Rows from block 3 of the text encoder, named by matrix and row number. Rows with one number belong to one neuron. Each number is 500 + 40 x the weight over its row's rms, rounded and kept within 0 to 999. All counts start at 0. Numbers have three digits each. After the name is the row's rms in percent of the matrix's.
# fc1: MLP up (text_encoder.blocks.3.mlp.fc1.weight, 256x128), inputs 64-127
# fc2: MLP down (text_encoder.blocks.3.mlp.fc2.weight, 128x256, transposed), outputs 64-127
fc1.110 112:476502550501501536443599517464498515530530476504508477565492477533484468501506535443479515506461423523425521566522528481451504539577587497497489484442538416507471435504537517475518527496486547
fc2.110 107:532457503555555467528524491575561514550503473510494460482497500482531484428469531523493551471480519501452516502564480507548569511402581432536565462438492516455420476437462502495543547518458563
fc1.116 096:450555492475496526562425539523452542423491477488535580480523523522528501421469428531520523507532497513454474508549510601522504512492540490514436466551506498486495515515453478504488468535446532
fc2.116 122:494540540478468498571544477421529506570424489603446425508505543488536525441452531501511485520508440480529564487468462499564511477503529489533527520480544468435607526492493509525381459497477489
fc1.117 094:542457490564469473530497551506520562555526537565532585489461488537549542505537513546433550489510502531435467522511548520471503465552497419559465482506534529505581564541519512525468421469519495
fc2.117 087:546420537475545514495505575492513553472475539422502501494454502548518533528494485480481556484491514537500484553465513461478492501562504532466459582503565528413560495420464472531448499515463495
fc1.118 088:522513520495522494511504470472594502502585493526420544440529535557453450503524512489525532514490492512503490464537543564558484485480526466470512536486424505501556454518421543547503461511492482
fc2.118 099:475550468521562510546455533502492476446538473546518536474526430423568499439499531393512503572511473458555514390502422458516533475435481520540502426478520538463470507515510459503499586465523519
fc1.120 100:536506502497489500628606511514443520504508468522518512531488503598614490519556507530487514534490447473510439514504547595486505536499553530548478486489495515545481537535429513488473525500466490
fc2.120 113:504487557472478552445430451552423541467516548554528538492507505506429501487593517438479520511501500532506496524515536518437478444464436457484478526516491500518544526460410550419528472510481495
fc1.121 110:595494470502482496487521484489462479546533465532528499523561521488464446524516527426449469542539470567459503508467531517514489474486497505427529465471489489528479460522473516607530470471383538
fc2.121 102:507514537469501472473479501498561575508555469475446479449516504513511453517462577477516521509502510483483492513560571487485513506499558518450492508503506472544504499519485455484529468487496521
fc1.123 100:429450508522454420451512512532537474477490465534507498467432493490542465547534550460531525574517532510458407488484512504469540437497423524549459555493500511483518529506445535530573449470536503
fc2.123 118:480568535414493535492508476514543436438513596541478601464474480494553501454507491485454480495461440493464496514490501530490440484558525442501550499528527504487524507482462506547512488499524558
fc1.124 092:464538481525450493428460469495429539549595510482516522569564509416491468523503514483448488426501446474540580457396438528536479496485482551486482573521500510482489494526501496459468435557536446
fc2.124 113:517584483481472449545488523488532466461575496504461473482514418476504558453553528524511539499464499521472524466476509486521479538492501472522491503559499468511444516438527580506439489527522554
fc1.125 110:511508524571466463473438492495506559548430476523464562551557541441515573498505542449536501471544522496507478538482572546546491572550530515468526457464484565457501521538475507495511531572461507
fc2.125 106:529465444554462487501418493495490488588441544524484452483511494490528487481499521534472456503457459454490564453475564472493422496502543545468509515538496526491535444446470490528484534484402411
fc1.126 099:565517460510536475556547497469447531408554535484528489585440534540467513520476525583464442571602410502438548489458473541502467413498518484486523486449535493535485460559457504483421493545533451
fc2.126 115:524463548498550492449482470495499506518510506526499528563455539472525542556475540529493503513468493441501482529472546466494538535472450594555464567497556484537588501497399535604541452534579487
fc1.127 100:495572563500411475498444447500549518530483441511540551529478498538495497493469494527492522476534418492565491437473456427581448410497464402438469494537448549602449526540479458468564468499526513
fc2.127 075:496426489422512484485518503474442525535512467483527556567485473518424536550490447517546558470525508533523525513444458497495477459548503508538469474503500541538526592495557512513474507551471493
fc1.128 101:516495597496423504494520532502541521526527505505530534477523545463531523496449471518471505561433544524520533517531485495524510513496443489503471512440457487449542420497437435501545517569456485
fc2.128 095:488534452459461487566510556560465483546578459521461474413473526520463448511572501472480465526496502478505488592538476507419513474501507551554494532550501522543474520445482448523499535472552465
fc1.129 111:482577510468488490537454473496503473459484483510534496490477429635540466501462496534472532452473498546505489466534497483494494470566473573458435546454523455516403544453455513533479461458472463
fc2.129 106:521537519561531523579447490410475454537445502411490466440579491455422464476451505567544469470494509532517487477555508494537577477460516441497475464561553499493501473483512405510538549557501430
fc1.131 098:526535538461514502511549502508564494521493498514514492507504562370531550467488463479455473533533495510560454487485522514534464487493460438546519563432515550540388469472457516520469496479540561
fc2.131 099:493424461461465500528512511508514483563458478502435430500451559450487452414526506533488463470408486517526548531571531476515500566504500447516497485550504449571515492463541537509537507444567478
fc1.133 106:529479504504477458487526475529541544568474494455563525544436539533533494501472469531555555531504517479522541541543494543448472489521535537422560414511500501622486463465488512510496530505417454
fc2.133 106:463568523545504501476536481506482508512483475538460503507439542510602468423475513484460542476465551591507540516512499516462527512509544519493482489560509469446483456495548437480510488498508477
fc1.134 088:491498485494512431539435500499477524468500541538524473480581501516375494490528482500561503457477474440484458526447463562409453544499549567497457486522497527523535473540498504521547533474467514
fc2.134 097:512415492522439517522547525455524468495513512532507473556403468556561541521569503520498474493526484470461486567503480474533453530465511475530501495492477518570513484460479540527463451469407483
fc1.135 102:499516526501507520493513548538522544553468557498484499499474522466516455504477520510482562482475455477506536542502492524481472526513584581457442420573527485548494471558492467491533542563407480
fc2.135 092:511524533466485476537523534520574456534472496546397504562502510484556506454513481492517448423565472553457488479548515512530474490435519485507511448485460558476491549538449506580483558463543491
fc1.136 101:519524586489555492477533504447517486548519497529483484488549525570500539488472437532451558476498543547526487506442518479500429426543486507493510551522573514543462565489470571467444482499525507
fc2.136 098:465487485527584485589463505465475477546447461528466429482480548474520459488462553498559430516562545528507487555396477478510569473509477510505524422502535436484535505558532469486511453570548506
fc1.137 097:524543603542557495532500464482506471498439526548472593576487485434406480468510503447489536437489499549496430476528525449525501507463430457475525467486464555519499482593549510429517465491505464
fc2.137 101:496467502502472478501453438495524564470502537514582533493414606437537532508515480489494543512465501474478512557510478511507508553403468447568501544473484398457506537428505443581449443496474508
fc1.138 099:426517473597456443531508493539506503512492538518487547578547550519494447469458445520478545541529455519515525484460490449474567430520560491466434547520551505526558504478473456515461481542516472
fc2.138 087:487506459583539445513548479535521481484535497569479498427518482559488424542467546542541410537491466525461486515451429454536509517471548544472445486503465485506568505497428479474551556455495537
fc1.139 105:446512500432468427493457436470458431573507498517567574515492477514437480445477493483538528539459563474596442465496514513495544436494553509536544519494452443575481519532466504520483519492493579
fc2.139 109:547483466522488474493491516524455529442495523415448443556467473507489455546525472493586494541545434454493431471487472582506515527500469492552486537523526532543445470546559447475517423546561495
fc1.140 103:523550490554494542462485510426509493431540547473485476465514546466521484505522477500519524508550481491529455495559495522549499495514482455504494426471513471523507564443505534503505531590507541
fc2.140 102:529473518546524479577589540483466495463518569554436494498477533488479484469471515471531448455510477514503487485538497528513507446511498453493526493501435627493521544436515457436449516533473559
fc1.141 093:463564542525451509531536502514523478483426513480517530547449565495486548502480480494412505507568550451455487539577520495378497476450504493498477501490542523457453499539386506478566476511465535
fc2.141 104:596507584547540492523424505496545513492487480466456473510486498542469482531529532523475534483520550450510487466455496488525493539541485507428497484519498522524561530497570543569497509481510483
fc1.142 095:446536579571458477464463490522476601420489533481499538555491485553525528534465505538511499522508529485517509480452472501444556465524477564506544478568523457472473556547460458485527509517497572
fc2.142 097:534537497447534508544557530527508498565497519424430440516524462530557546514493552502441460558520568543488514525484533433448471515474469485572494438539508508529453510438557466475433497487474517
fc1.143 114:533544454513574505548526529502449507534505541532484511523453474382499470506551494462465561500496428500510484566474524493495499532526464509506463570515516524542486471407519569481473438546473445
fc2.143 092:445464495471462531479492506500524581503466435546468490443498467465567468442499483461485515485541479594520447516504493493492613499479524532474504550500473499526510563569407460541513473481508552
fc1.145 109:537513512480443479507461493457534505584560492423511489509502521518467535513515478506551509518509543540409430544539545512450536515559469567467520462568471442533484564501513490499561516534519437
fc2.145 098:496442572483468548546611561593521526541502476503473516516531508494469504477431454530465472499467491530513469514554521487501525453459537489577570579538469505472573459556453477434496495507469567
fc1.146 099:445607446478431451481568422515486588494482456530583461600508511517525513528461503463565560542521472569543450493505489538479459456523504521512506504510502494549449514439553458488468456422539444
fc2.146 098:554484419501507440525411528512443462424457509531463553495518417504523467441518480503533499493541495513478490506611506492492526428507539506466432526466553474506440565556448466495472526539519551
fc1.147 115:466546521538487473512508547554472516463516521419491492485468484503439547547468468421461474582526492511528458542535561421486453508475546538485449471515500525504529454436495503476467468527481508
fc2.147 103:518433395425457446497523520486469498525593503462530516529541445414533477487487567564488496446537575576541494472494504464491552571539472505481505536588561504501505545444476548552487561481562475
fc1.149 108:535463515493511503503573506517487476444411495443517547499433479463485452484580491498498451578412436476485500418508412480494473512521577556551506579456488512516427498488572450472508481516505537
fc2.149 086:459556544479563469515473508562537561485482451525446485568493501430513489547581548537480499520523517464537498460515569506493496495515499514544467495510498447416510402509551615465475485523512469
fc1.150 098:500457501568497444571539494494481468489493486498538480465560602545517413510461491506438526553538526583464452516489546496516515502486456494505463542465498504493503440534505451495503482503478556
fc2.150 076:507521512509514495513403496520500494576444541444570534593530506521431465546500584496531563482483464461539504501510550557457505444536475388511402490517446524526480559459559524502511478489477440
fc1.151 099:469458454493496496456523495549532463494595511483504494540542528568432490469408475468472472498492548530472465507452565442505466508497618496463466454520477493515475467450435569468442474515526472
fc2.151 093:568520461539466500501489595516497528488452489520427516473479449492538565446492490436511551492451574490476464532542484567517522543483479538544460497493522497501409518532461526508465479463491491
fc1.152 091:473485484533546492464518474510572488548548470516549473477403504484537484563533462437489537551543481435501529518528522511482473519553464604510473423509542500484445482476482478452541482512482466
fc2.152 103:501448424519545500507502554519479473479536512521505512543491544495516483427480579488502459513492496499491549501523530470436459560458440538450468439535469593555534521508533491537505474470561485
fc1.153 101:458517523460554490485491457469487521481525452512457521570488542499561551494512531463488548577572475498548546524547535501424515503396561511547535502524451529535490493543518431532544525514545466
fc2.153 099:474541436433524451470549539518523527436526472485557528494441515458464562509466500451546437482541480461432575446527490467558534528544537537419526488530483497439501542495545527502499466431509524
fc1.154 097:470428540522524412500552511536544545436463465455485550479481443436453516542416552503512440529516521493502496453493463552479478528578556460532501591503470460518442485526515538521553491505409505
fc2.154 111:530549534524475518494551450493497427505445435478513427548558453499518532550586488515404534451523525487529588517499547503481408511425447506523504464478491403485480547499492529486545514559500513
fc1.156 093:436439555520492517456489524496513498492588511493473480517530494492471488535469524501481500510473532444593501488546539492464542479567501557501489555495554497527403542454446491512543543438507528
fc2.156 114:576543521539515453450571512480507482533441493448502463441580499478510564572524458497448533552552460478553582475484497429520522490523492534517485504463530433530507494516492472503495476430459572
fc1.157 098:442512528475565477542477522477499497561436513568516519606513480472463385491501543470459392522554544474497521546555479513549517501486513474486482458400490481515465585462482526495493408491612541
fc2.157 094:476394500532527522606496516518490543472569500572515418519521464435482548576532537531545505499531469518455523476439512545475596468484479501495512513462475496515493445432458486521502484532462519
fc1.159 107:514541463479499390552561421538539431559433518573525485535440467474460457542475528413489467517477567494408510521509542553498495471501549458550531510483490481502491501573491461447473510490502479
fc2.159 096:565450530516480448420475410532569534478523469471461490439593459428498509507472502490567514539474536487471529511542482443553500530453513458508546553546457531497448498536498495433471497492482519
fc1.160 102:534534595498476514465559535469529565500446473593494507427518509438494437518514544454489525498513584555537561475506433564492552471519462554504464518473544515501462476541479501506476534527520514
fc2.160 104:464530433556591442538468513494513480500589561512464481554482495585463456488512507514500433445462472444547487585540463501526524550495487524536516473482493493450595528477501412478525478471521488
fc1.161 102:437563526546468463538492495491493571546546432442431521533394473593529541452527466513475516537477585480530427547532509535529460493466491506482501505521470519465530449531443452532504492501512499
fc2.161 103:530548500518499461517520473478523508548596475523502457480483462520471501422536472541534510506465518476485461533542496540448524462493546423489498538540471461539488454523486498430487543504454541
fc1.162 087:513413539460489479549482465471412530468571494468465505538493489487572492568526519395475521491539519521471528484537534502533449474507493538520414446506524575452481463544475507433468510571465477
fc2.162 096:567484514476452490494418480504495553453522520556550476534496555525589508483494531521503518538493544444533476497482481546484502455534454463468497572470460516539464515543507477471537447508467491
fc1.163 094:540565486532511517548541535561486400463564552474529571519514544556518535582445527480461462531492470557497495485507508499449490500492502499456507516504503443525452521535408545481462488527562504
fc2.163 103:561521547510514442534538467477456525447556512571424499541552479442384527538491550510543521499477460541508492519495473484517500503457489509538421552530472468510452474478504446450567535525569474
fc1.164 095:480530560508465513387456490490505510490562473517482552520526532559536511460504479512506557519523420474443499486587484551483451547468537519458468498493560445443495438517487510512450489537577549
fc2.164 088:556516427462563419527497459473510511465545509501472528484534523523478472465437517573501530518442504382542538556445512515512511489480550514533474503436438535511527532479479443526484496459454555
fc1.165 107:567491447468428537494568479491543554499495568455507527526494552480494483534408505483458461499483444439429443519504551496434451475531568483508495458524483492581500438576482513494448487517569534
fc2.165 090:553499483500515544484438513504512530481540542521413514470537467485508485545597506484503522488450487530500516519444530478493532482525573450504536423482444489492501499637481560471480514513496478
fc1.166 104:487549447491520484514510510540470485516514455520496540516455520442515522440462514406480503518508539487473439506519547454439457504525506559438584429494505465552548515501488536494553528476489515
fc2.166 102:488530599518498512500463493448455508484441545515443616506492548515519512466463484615444489439429479518475449507492538539513505516514430493586531585500518427564515532450472572463522535557489487
fc1.167 089:486486546519507475472483517468511494522578511510577503515494547564583499497542482519432520458534565566487484484463511493507465569550522419573485503496603444494489511483539466467519517460544474
fc2.167 104:608491442535472445488443512457492533435430524490451465517549455531473442468478547573429517514524503444557516544495445551501402506528427528550530551443507462445507472481552417506517463444565563
fc1.168 101:494496454470555415528512486473534481521491523481518548502394458479464488462499516489467429481453558578510460486477489550527468507513494458513425485422524489496490534531465574458548499510518444
fc2.168 095:523552475540552552520444470494503506453497489491517420563496489549451489526488532497560527530519504511491445556517557414577405437506495569533494539435550542548483418513496549480491455477474522
fc1.169 104:548597498487539510529555493506532443508440500557553555474550423486513598496495519531459566552477469434399496523451500530533440476562531497516504495595453588515520454472533504504530510461426539
fc2.169 112:482546434523550502472551517573497524450538521501472507525478486520577471509519538453519485484476484543494492450499512479455478480438494525500509545447499556469496447509507389516514496478573538
fc1.170 103:532555500521542502498454510470470445501479463424508530505495484494547530512493463456553478467581514526501551474449579524460432532516500542557517447545517490482521481578459562531488495425510501
fc2.170 093:503487478472426492435484501570518505460468449461478539384466518484529514527555506488544498475554460517563476499545558459570530513548495434472484423528488487516465451536532537489483505474510475
fc1.171 093:515549545450474518494443514516497468449480527434504516444543533412472513475475504501448514561569450572466513462513536561490459565540533503511485471507589543526496473498509467489437478532537492
fc2.171 106:517509502490478439454491458488575454542481543488524483522495448464485504455518487432513544606458532483540496516539430553514522480496460469527516453425466473442556520487492459502531529516477548
fc1.172 105:508557405486474462485577436501464549554496553526529507519557533508516502490484415461515442469419450522441475551509465553481458505454584462568521560600469483560489541529462526496472468443560493
fc2.172 097:566534456456528484516472495511393519485544591521497516511538477512512447494485533517527510581398528459496553532562533505491499469512549477499541491457400494486467464548500549566472442569507577
fc1.173 089:509504523518466536613440540517511519490496497508543556463497588501609481570542503512457525446537475532455561557543431471515518483518495447534516569473588487554463540472438428465517453501467573
fc2.173 104:501508584392484516447433527536531521518465521472506501570503541520482528513467427470498501455503480504425531540508468535434539519514487419526497534532526505562490482506563528525459523487504459
fc1.174 100:448562557479514539526456494510498479534553506537458530541519446450434636487483470492580468475591550495462508501462530453465442512475499565449455499454506523558535478497498522519503541523469454
fc2.174 094:498517506484530526411484459492468572502421527479512543413498535459549475406503530473459600556485487480492511495464515488539547628561450470499516515575510531430507551502544480528496463508502550
fc1.176 107:489491551491464458453533508478530558507545496540488522555512521506480543521521446525582519531547488490552507508583501604521449566543501499557497541464497493501494424553450514479499500485556508
fc2.176 092:571577453468489526509540492527508462564492459487443426470485580560401452507489526548447484486509504543456544509540546533558482514495491435513504460490491490478482485519471493488469534521476507
fc1.177 096:468446571526555503512460439459506535476492442502529580564479513456405491442538461503460475471477453523440476538516507584513456521514529520541486509556538498477461544552507522523545502614453532
fc2.177 114:513499540486406469577489467469543501510496511552471459488552501450571512456538496550471449521465498474520512501499518480511459437489499566513577504526461502489562452487443589588413500466465522
fc1.178 096:458470511509465597488501534433442627455546454555544494484471540541540463515435525491495549490473520538487563516501498496457465488508519507487529479489542528438529558502485480521453482455454453
fc2.178 094:555525501498515507560548530498488455524530457448461543472492459521515498431550535540623470518594556494496493486457517501520446481499560520489483494501487479511469520572509472500436553508438515
fc1.179 098:401542448517550524511527445442529568477480510515499483521548474522475503461522539449476534471522470532462525550460566491533490531452546585546511580513546513519501506524500486481430499509474496
fc2.179 088:473552473502515563490476514508487572533470535550560478475573466435481511448552524520458429544497499533519461505500543482521450520530476504492462465571456502505535403398556530414490493418540511
fc1.180 089:434519568500462526503556536547518490434497499510481440476499428420511464550550463541530554528474512575549534443460535479486560400476544454525531523510542464470531407491476524508409444525466553
fc2.180 098:497493513559458507463532537537536367420395507458437520495499455552576513543492412493473543466497511564511592500483555508519495467496434468534484501466473502464470535508534491578520544477543474
fc1.182 087:520530515504497466504488513487487517555463481461540531473520501592529495534507592464498589545472528425469478475471468456536554448501519517534561508483475461518544442481467496457482522476543521
fc2.182 100:535484450515501453418483463529491482531552569531546507476483414424454462409499587520489507511501514533485519447520473506474516491557526553471484461527558510504573512531508547527548486506464469
fc1.183 100:456531499487516480485524575492484482535569534514565580569450492506488479527462522491509533580508573504446480480540552590546527484522527479542491524470533534528574513562472554496592460517513493
fc2.183 114:441464587484469505544504552484472470467445506505461533486472524470493516454524567499509438487513485448493401518547500502511561523547459526526513529499518531440506516546456465558469407512481471
fc1.184 100:528532460474533518457515464482450571467493552504454517531547619536436541433505526511450521500602423508488538480498492487463589460579548496491454464503484546566484509490461520524452468516505516
fc2.184 102:486505441441429500506578533468510509512509603528478445450530484508468552570486479470492545525512426503542446549495532510522516465503502450570545553462491507537420457487429435530532570493481546
fc1.185 094:451462503556469498475515518457467549551538528565488471525527477461467499472520468406519441485479412538463529523508542580529500532477527586558489506472533464460473527494500523463481570481523475
fc2.185 106:514539460446485459554410496522530474532501462473579484494514463412535548497480483485469443531538502471512494449472471470462475451460548413601538447543521482449509525531508516423496464538555518
fc1.186 107:518498510497476465534458582438461537561531535531528493529498467476509577467506474515416509511504556480522512470410537574504486410508480478497533494551543493443431447438459521473570569472490489
fc2.186 096:524534539432415495516570497460539558559493523415473518531510479556441507492475532474487461494519397476480469550514531436498548503490524514476570486525450561460523564470501419442426525499526491
fc1.187 103:474487544485493435428513514501567537511516518465519433471523515493472545566604511520456505485490449525460457557491483632508486418531464507515492523540533504472485519489533469453518448574495442
fc2.187 107:503474542506507459476527477475517572497425558507472565493578406491460451533527463417523514491464477435527535491533489430516530482514483505510573462513560546459496532501507471431484530560449501
fc1.188 108:506403498466513547491525528512491474515488509511433493548502590477523547481501541470451507398533477460492543532469370589442480448540548532498499497467532510512507502529435497590525463427563488
fc2.188 101:473470469470515493465551486520420552516478533446523440521519481476550530575487498478519494503500517515541551498412596478573477567502518484505516455507547533526484513487464476527532573527559499
fc1.189 096:461493510468479491439493574448514491492450487503536526453455499481525489523453416517500566474494455424451498527531506509436532500472555612573545557495521545499485504495467535480510485504521515
fc2.189 101:583552513539467522446509467466561577488491512449455530482464521450433473557551520519436482496514459520500546498506435521487494582453493509513566493512504454478510532510598547469548518576575502
fc1.190 096:474507499576512478523441477459480526462503531503545610562521534436521565514519509454464499439533442504480479548490559483447457560489543480489464516450474512445515572497464458507534530563528521
fc2.190 100:525562501409442516510507509434524457462540475537482474519547543491462534515449489513541452506507538462455579490443517506480537468503519518446553447483579513461478452500540515471501475478445497
fc1.191 103:564564491460490481516539473448507534541424448470457531536437458486502520573524531477509569510473503452528489502425512486477491406487560478585497521501488506455523510493444490483553494448524546
fc2.191 107:502459412525525474519452549520453542515546477518535457480475461518517488534509551534547491511460528560517556469480451454505468497520587512497538519559493532531486455551513473492486554520457464
fc1.192 101:528457498521515436521536501479484503554512533483430512521500516548522485509531487427539471498490496563536504599431575469509489539488433448491482510595488418489481513520429475573500499427517509
fc2.192 099:502566507507495517495489462491494477466533499393480476476511568456536495457573489497437465457445465453457493364504505473472484515493472581573501573513423477499442481473472556511376485494581518
fc1.193 106:484552493451544465501476470498460488477504459498554489497497574510469503456514552496468503498523480557471522511481482474514499581497608519528469458526537557526458530482477535537494476531501512
fc2.193 090:524481527476438509592530506483536504566525543513410451484505472550455507500523511418536508528462525497482444462470514485535488536463536473492517515457468486561459487503457477493487455482500558
fc1.194 099:506507530487499514508425444550516538484461578515458493531467473528525525513517501555521495432537506514481550555471486556489457571560426494495463522465524445567490465530496462583508569485580524
fc2.194 098:444529473475523446479531483552524541501492485501517533528565518588456459374510381504475429578478516467509489499555510546500461497490510580504411463488482527447512529529446500441514497516470503
fc1.195 105:434504517533547535512428524468501513484470485554521514475466489475460504498494493435469511462502518470496514560498462462516518513546518462553510473482451473558598527572542436527408553495479577
fc2.195 099:552480503509472555576420488451458488469510514462516566526551454419520480474502483567487519469526425491534471480485505541445480433436536504471488529540511493607435508565474504481464453464483489
fc1.196 107:542517490452493487475467499482456559457499474531507545525503505518480556489513484442430544489579516527437517463469515492480488506514445441536540491459455454492465443471508436443480490500551513
fc2.196 110:492520482513450486518595536493494489471580459463458487512459474580552538476582500509546460519450467446503446553533470525518469445576502478516413472495584528497470519534506471444416495517485480
fc1.197 095:476570523475526525434512511449466485481544488500601519476582533514478516535480549459469481497508485517514434489514523451494481549522490569458451486508584502507583483513498458439513537530504494
fc2.197 092:470513409517556449503516532480497486491498530521456476458524494470535463491541534524494516540441390453474534452507466567527582502569515493485476472429468432563417498438479522433509521468485491
fc1.198 108:507503591449447529440524560471542460510526469479513500503483463472526545433465418534533560486586500522464516473485529531501483548479510535529523510510502508474447591466454512474624482515563458
fc2.198 099:490504485484517524523470520497440499461537494480514528471545494513476531456505450447494565522483480548552511507510500563493578453508446511438479535504513430478502593559396520490539493483519572
fc1.199 107:493533508504476523462470479478483525493448562503570494498507505484540451524528535416443527529434495532404592562474557494564476524484436451498499549539453450522478470518507515596516520517575504
fc2.199 094:479512483518442444552484521477489496484492505529543523573549540558517504464479504527459466450507530442470471512534513517535548598516574499395487532467442479577507456448471538484566488501528548
fc1.200 104:505506527451433487488484470493474525535535508546445484567498460485547544564539489456457462508528507589486454451468499456456559535494424518513438480556515482504538487526491482491465487539470425
fc2.200 107:491493480474555522492465550480453471470512542502548559559552444514544499461554485518448495452563460500581496438577431447525511515507548504469443545506565514546516499493452503483402500484461455
fc1.202 099:531432550497471551529430490461494530508498528487476528533469488490529532483442504538495558542469543528493617489498570506523514534481505494456529481519518475501513480597534516407518482527522571
fc2.202 111:542480496495558515485416544529530478480446484457516488476511550443408540498502439492487483523511499408456500442423435500484553545564487486462552473508509546519487453437493554503545510508525555
fc1.203 095:495552490507476458520477505468525520474477519513476530550502491508529512569428502457464583504580456428540544520502490489549502527555462489491524411466488407508528471504522481497560492504511509
fc2.203 095:526472608433528538489533551463466439484499467482497508489517499533503475449528508563539506597486520502519503475496445533524556464479493465457524473488529516464499593522469488397520515457454545
fc1.204 095:403484540473514513497506526498494531507433542522488492468473408585411464531462413422464526524533569546445417509517491547483461491466519497414526460478507494423451453517504522538516486522511509
fc2.204 107:520495461464508515458465548567548495464453495477500462472526520537449484498540489525563524534624529473519518391490439582426496546468427591504529513512493509496502501487476506490513526508499548
fc1.205 106:474478500520513458429487467472490483502496516562469519499486475534552524546539514524481518551562515568465437515470502489460531421512428421536465504429558499486582476507489498489468499538509478
fc2.205 091:490529499497510521501507520468588493515504522475466444609524535504504436483595454492512494480477610481483591513512499470509491551506509485500486523446504486508511505505387489421520459429533557
fc1.207 103:537485523450519493542464462485430478506496467507504527510541508602523439428504446506444480465470544456497499493480513499513531474531468568472466544478507449435504494443542518520475594492545528
fc2.207 091:499625541470537548448473525502486569403489472384445484493486481574492440452505520484508473480515541507493519496524493451472450486479564488603496483469447587513480505524530551492548534481482515
fc1.208 100:470525549531542484547437529513505524450470473415426530455409418508574432535518493363520473480563511547493477494457495535492501535454489459502508429535482523520488449549545534508521526496578499
fc2.208 099:534421537461461598540501518513476477464439509516578510510561536512474448517468515443502485495523507515540467502474546499523515536532430497497481463558464512559492485569593518474361457514482436
fc1.209 097:430565515545464508516429522460441501531450549546464500474562534484450475510563432509451456516461507522464469490463482437429556482526599475441517542539571504551413521490567521557535527484527506
fc2.209 106:567572457476464499497561464482544497602453585528474511551435451530512522516445500500543574482501433524523464512548486479503493467504470531545501434486475516486562439484495489453471511503465518
fc1.210 107:450508541486488406447495415477490547525513540426555536521451459476498542532466479467500490507509453470513522455516466505470503506461434439467563535397539487496511406494494504519538475484513498
fc2.210 095:574438559532583460502517475505537431460542485545498515535464474507451535491568496464480484516505491471414467496471469441506528466491494524479527519546467526510475550509443548458560503482522447
fc1.211 107:496525492569477553417469542499442548580538537531517477551507473490448517470578528466443569543536551505488537429522537571498512426488498471516500487464541528527494529552452513443458480514545476
fc2.211 081:526497501467454571438430455534583484566447419570563493434556530539471534513505467504433580497431524493505506444468521414531561565554456462445492570453480518509477507448519491526501474510452447
fc1.212 098:503523510553471444553595532535444512548502458433509498567441521478463486451446477450525460471520462540512467527435464532454549517503537429485552500532448487430497459534481492475496575441575425
fc2.212 100:540403459444484507512501489508539529562394452517466577512536545484515603477504465477460471544532537515518526466524497500494547467476482520556607482556523507448502532555472437468462445475474494
fc1.213 098:451472477508572435522573528553494486467486531471526380494489517543478580482592460458396523501539494492430478466440514519503495498442425522491521488510477506482580519498519504517535525546466537
fc2.213 097:547469457529490572460496450520505483518509503433466503555449524412510548471553499519522469508481575494528557465483433494427533486429538540517498420537458464495540537468491541491558462516505500
fc1.214 100:513500612528490508431544499542502494540523489516542438540458532445473510445483488546473548517495496498487452456482559463460507410523579536488497523483470559487456528495479442521492491405533512
fc2.214 114:487528407515525465448522498522483517549514590498528452515468468464419462536502460577515470476498551509493433523497484447451477517533505503536512541501516491508448490476454566500511561475527507
fc1.217 106:504528513460506465487487494522459497537529499413467555563459518531469496481568537408454511430600482512462532493525571507525542465434541551514475475526513446501438543527420439518473473498537484
fc2.217 097:516493563542436536601568517495501563452487516581466524452418515557574531524523518512488501452534577485569495541502519528434506462455467443455476515503486479527468479416455550472462479504533529
fc1.218 095:531463532586453467446541530490488484500534489393499533447490419456491536549474469480492446468495543495469492536495491522520573458558527577520487507484505540520532476533513508459487518484474536
fc2.218 111:477488415522426549500509495558441432544495549466462500456443546493517386513554486531554398520449515443565522485489551464506482505467548498493477500502504531503515495517509482473509531510538511
fc1.219 092:442506594493516500443472540543493540497422496534511532492466456434474517550548515491522497453481482468495540526398530493580512493472608485489499516536457464482506473520524531475471481466593466
fc2.219 087:582536505515480444492565469496513498465565534538531445493474508520458498462503562512410538517502520506547459542553517510450506563473440460492511496575520545457513425519472447513479489555501539
fc1.221 106:452584559491474431476513572458448480529506473483536543461446537526497482519480474552478444534471436552486468410482559539482525504588548519494545495420530487503495541514522450479485520509486547
fc2.221 111:449505550437463515547444561567535508499408491423513452528539541443517459503491552474528498543457470428489475492483542547510529458489479495442540514456439501506444447470546467551477439501514549
fc1.222 089:499476517514475452509503541561451558576412521519460522481519560490453451500508447520460500438515470505483527482475542539483491433534527554556436511485550538520566528570515520456521524498451590
fc2.222 094:524495489419564535535492462475521444454515469533442488512562433551494519541574468502480477488464579498496529519466488490579529553477481552465465541418484489643518488484528518422550467469478527
fc1.224 090:422547569524496444451512522500480510479549464491491546546480540496500502461462532549530563431553537491474539539488498476505497501582545462557470513474479428481548509576471516436450467527495502
fc2.224 114:561498423463549519472517471484533464593429560533445431504525445484543453529481512511543510480485547452512548544486521555476452555473523468463544478531519478508473508495428495501475462447473523
fc1.225 104:484544448540528517521505501505483501488580498466517533506504502509538455516514457484526464424498470453523494371482440561480523457552559442488413578494516542510505470543524510514488464485472540
fc2.225 114:509556545429479482453449562563468498475469559451471532516562444569471454494487539425508606524555522484533433445503521511519470482503480499496492440497527550547428517474488553510520488505493533
fc1.226 100:540508478564509496494546515496549504518576525474476579532550500522519513467453455460447538454496532457464395513444418510513501531510553498511513504507466544560474505494541497451519451559490489
fc2.226 090:485506501427535577501427506497510440491465513482445488508499475557492556555469571519525460482476537519445494496498518541472548466483554514519457417472462528503478552563484527444466510496497519
fc1.227 082:469535466519464479529489508436528536507509478528603518461523518498512450475575509505497524456494508553449519428523479429510523473528503552509552570463624458509470493473520461520472548529555458
fc2.227 107:510530456591459579481563500524557505544495534515448463507475456486606474566509507494519495502558518502532475514483527452509472444502543511501470509500410502441491440479546464568472490466498482
fc1.228 109:496490500592516471574564450438496532570461568525518507541510465481454497501501520451546495498497442565483442461489418506411528466493529425470502519466548556464448489504532502461492524522451457
fc2.228 091:518452544492474506529472562501529470583498513456524508519553503457511536460482466463522466447444515526532553479464542477500502476504568556475540502484477487452539479506488480556554527480578505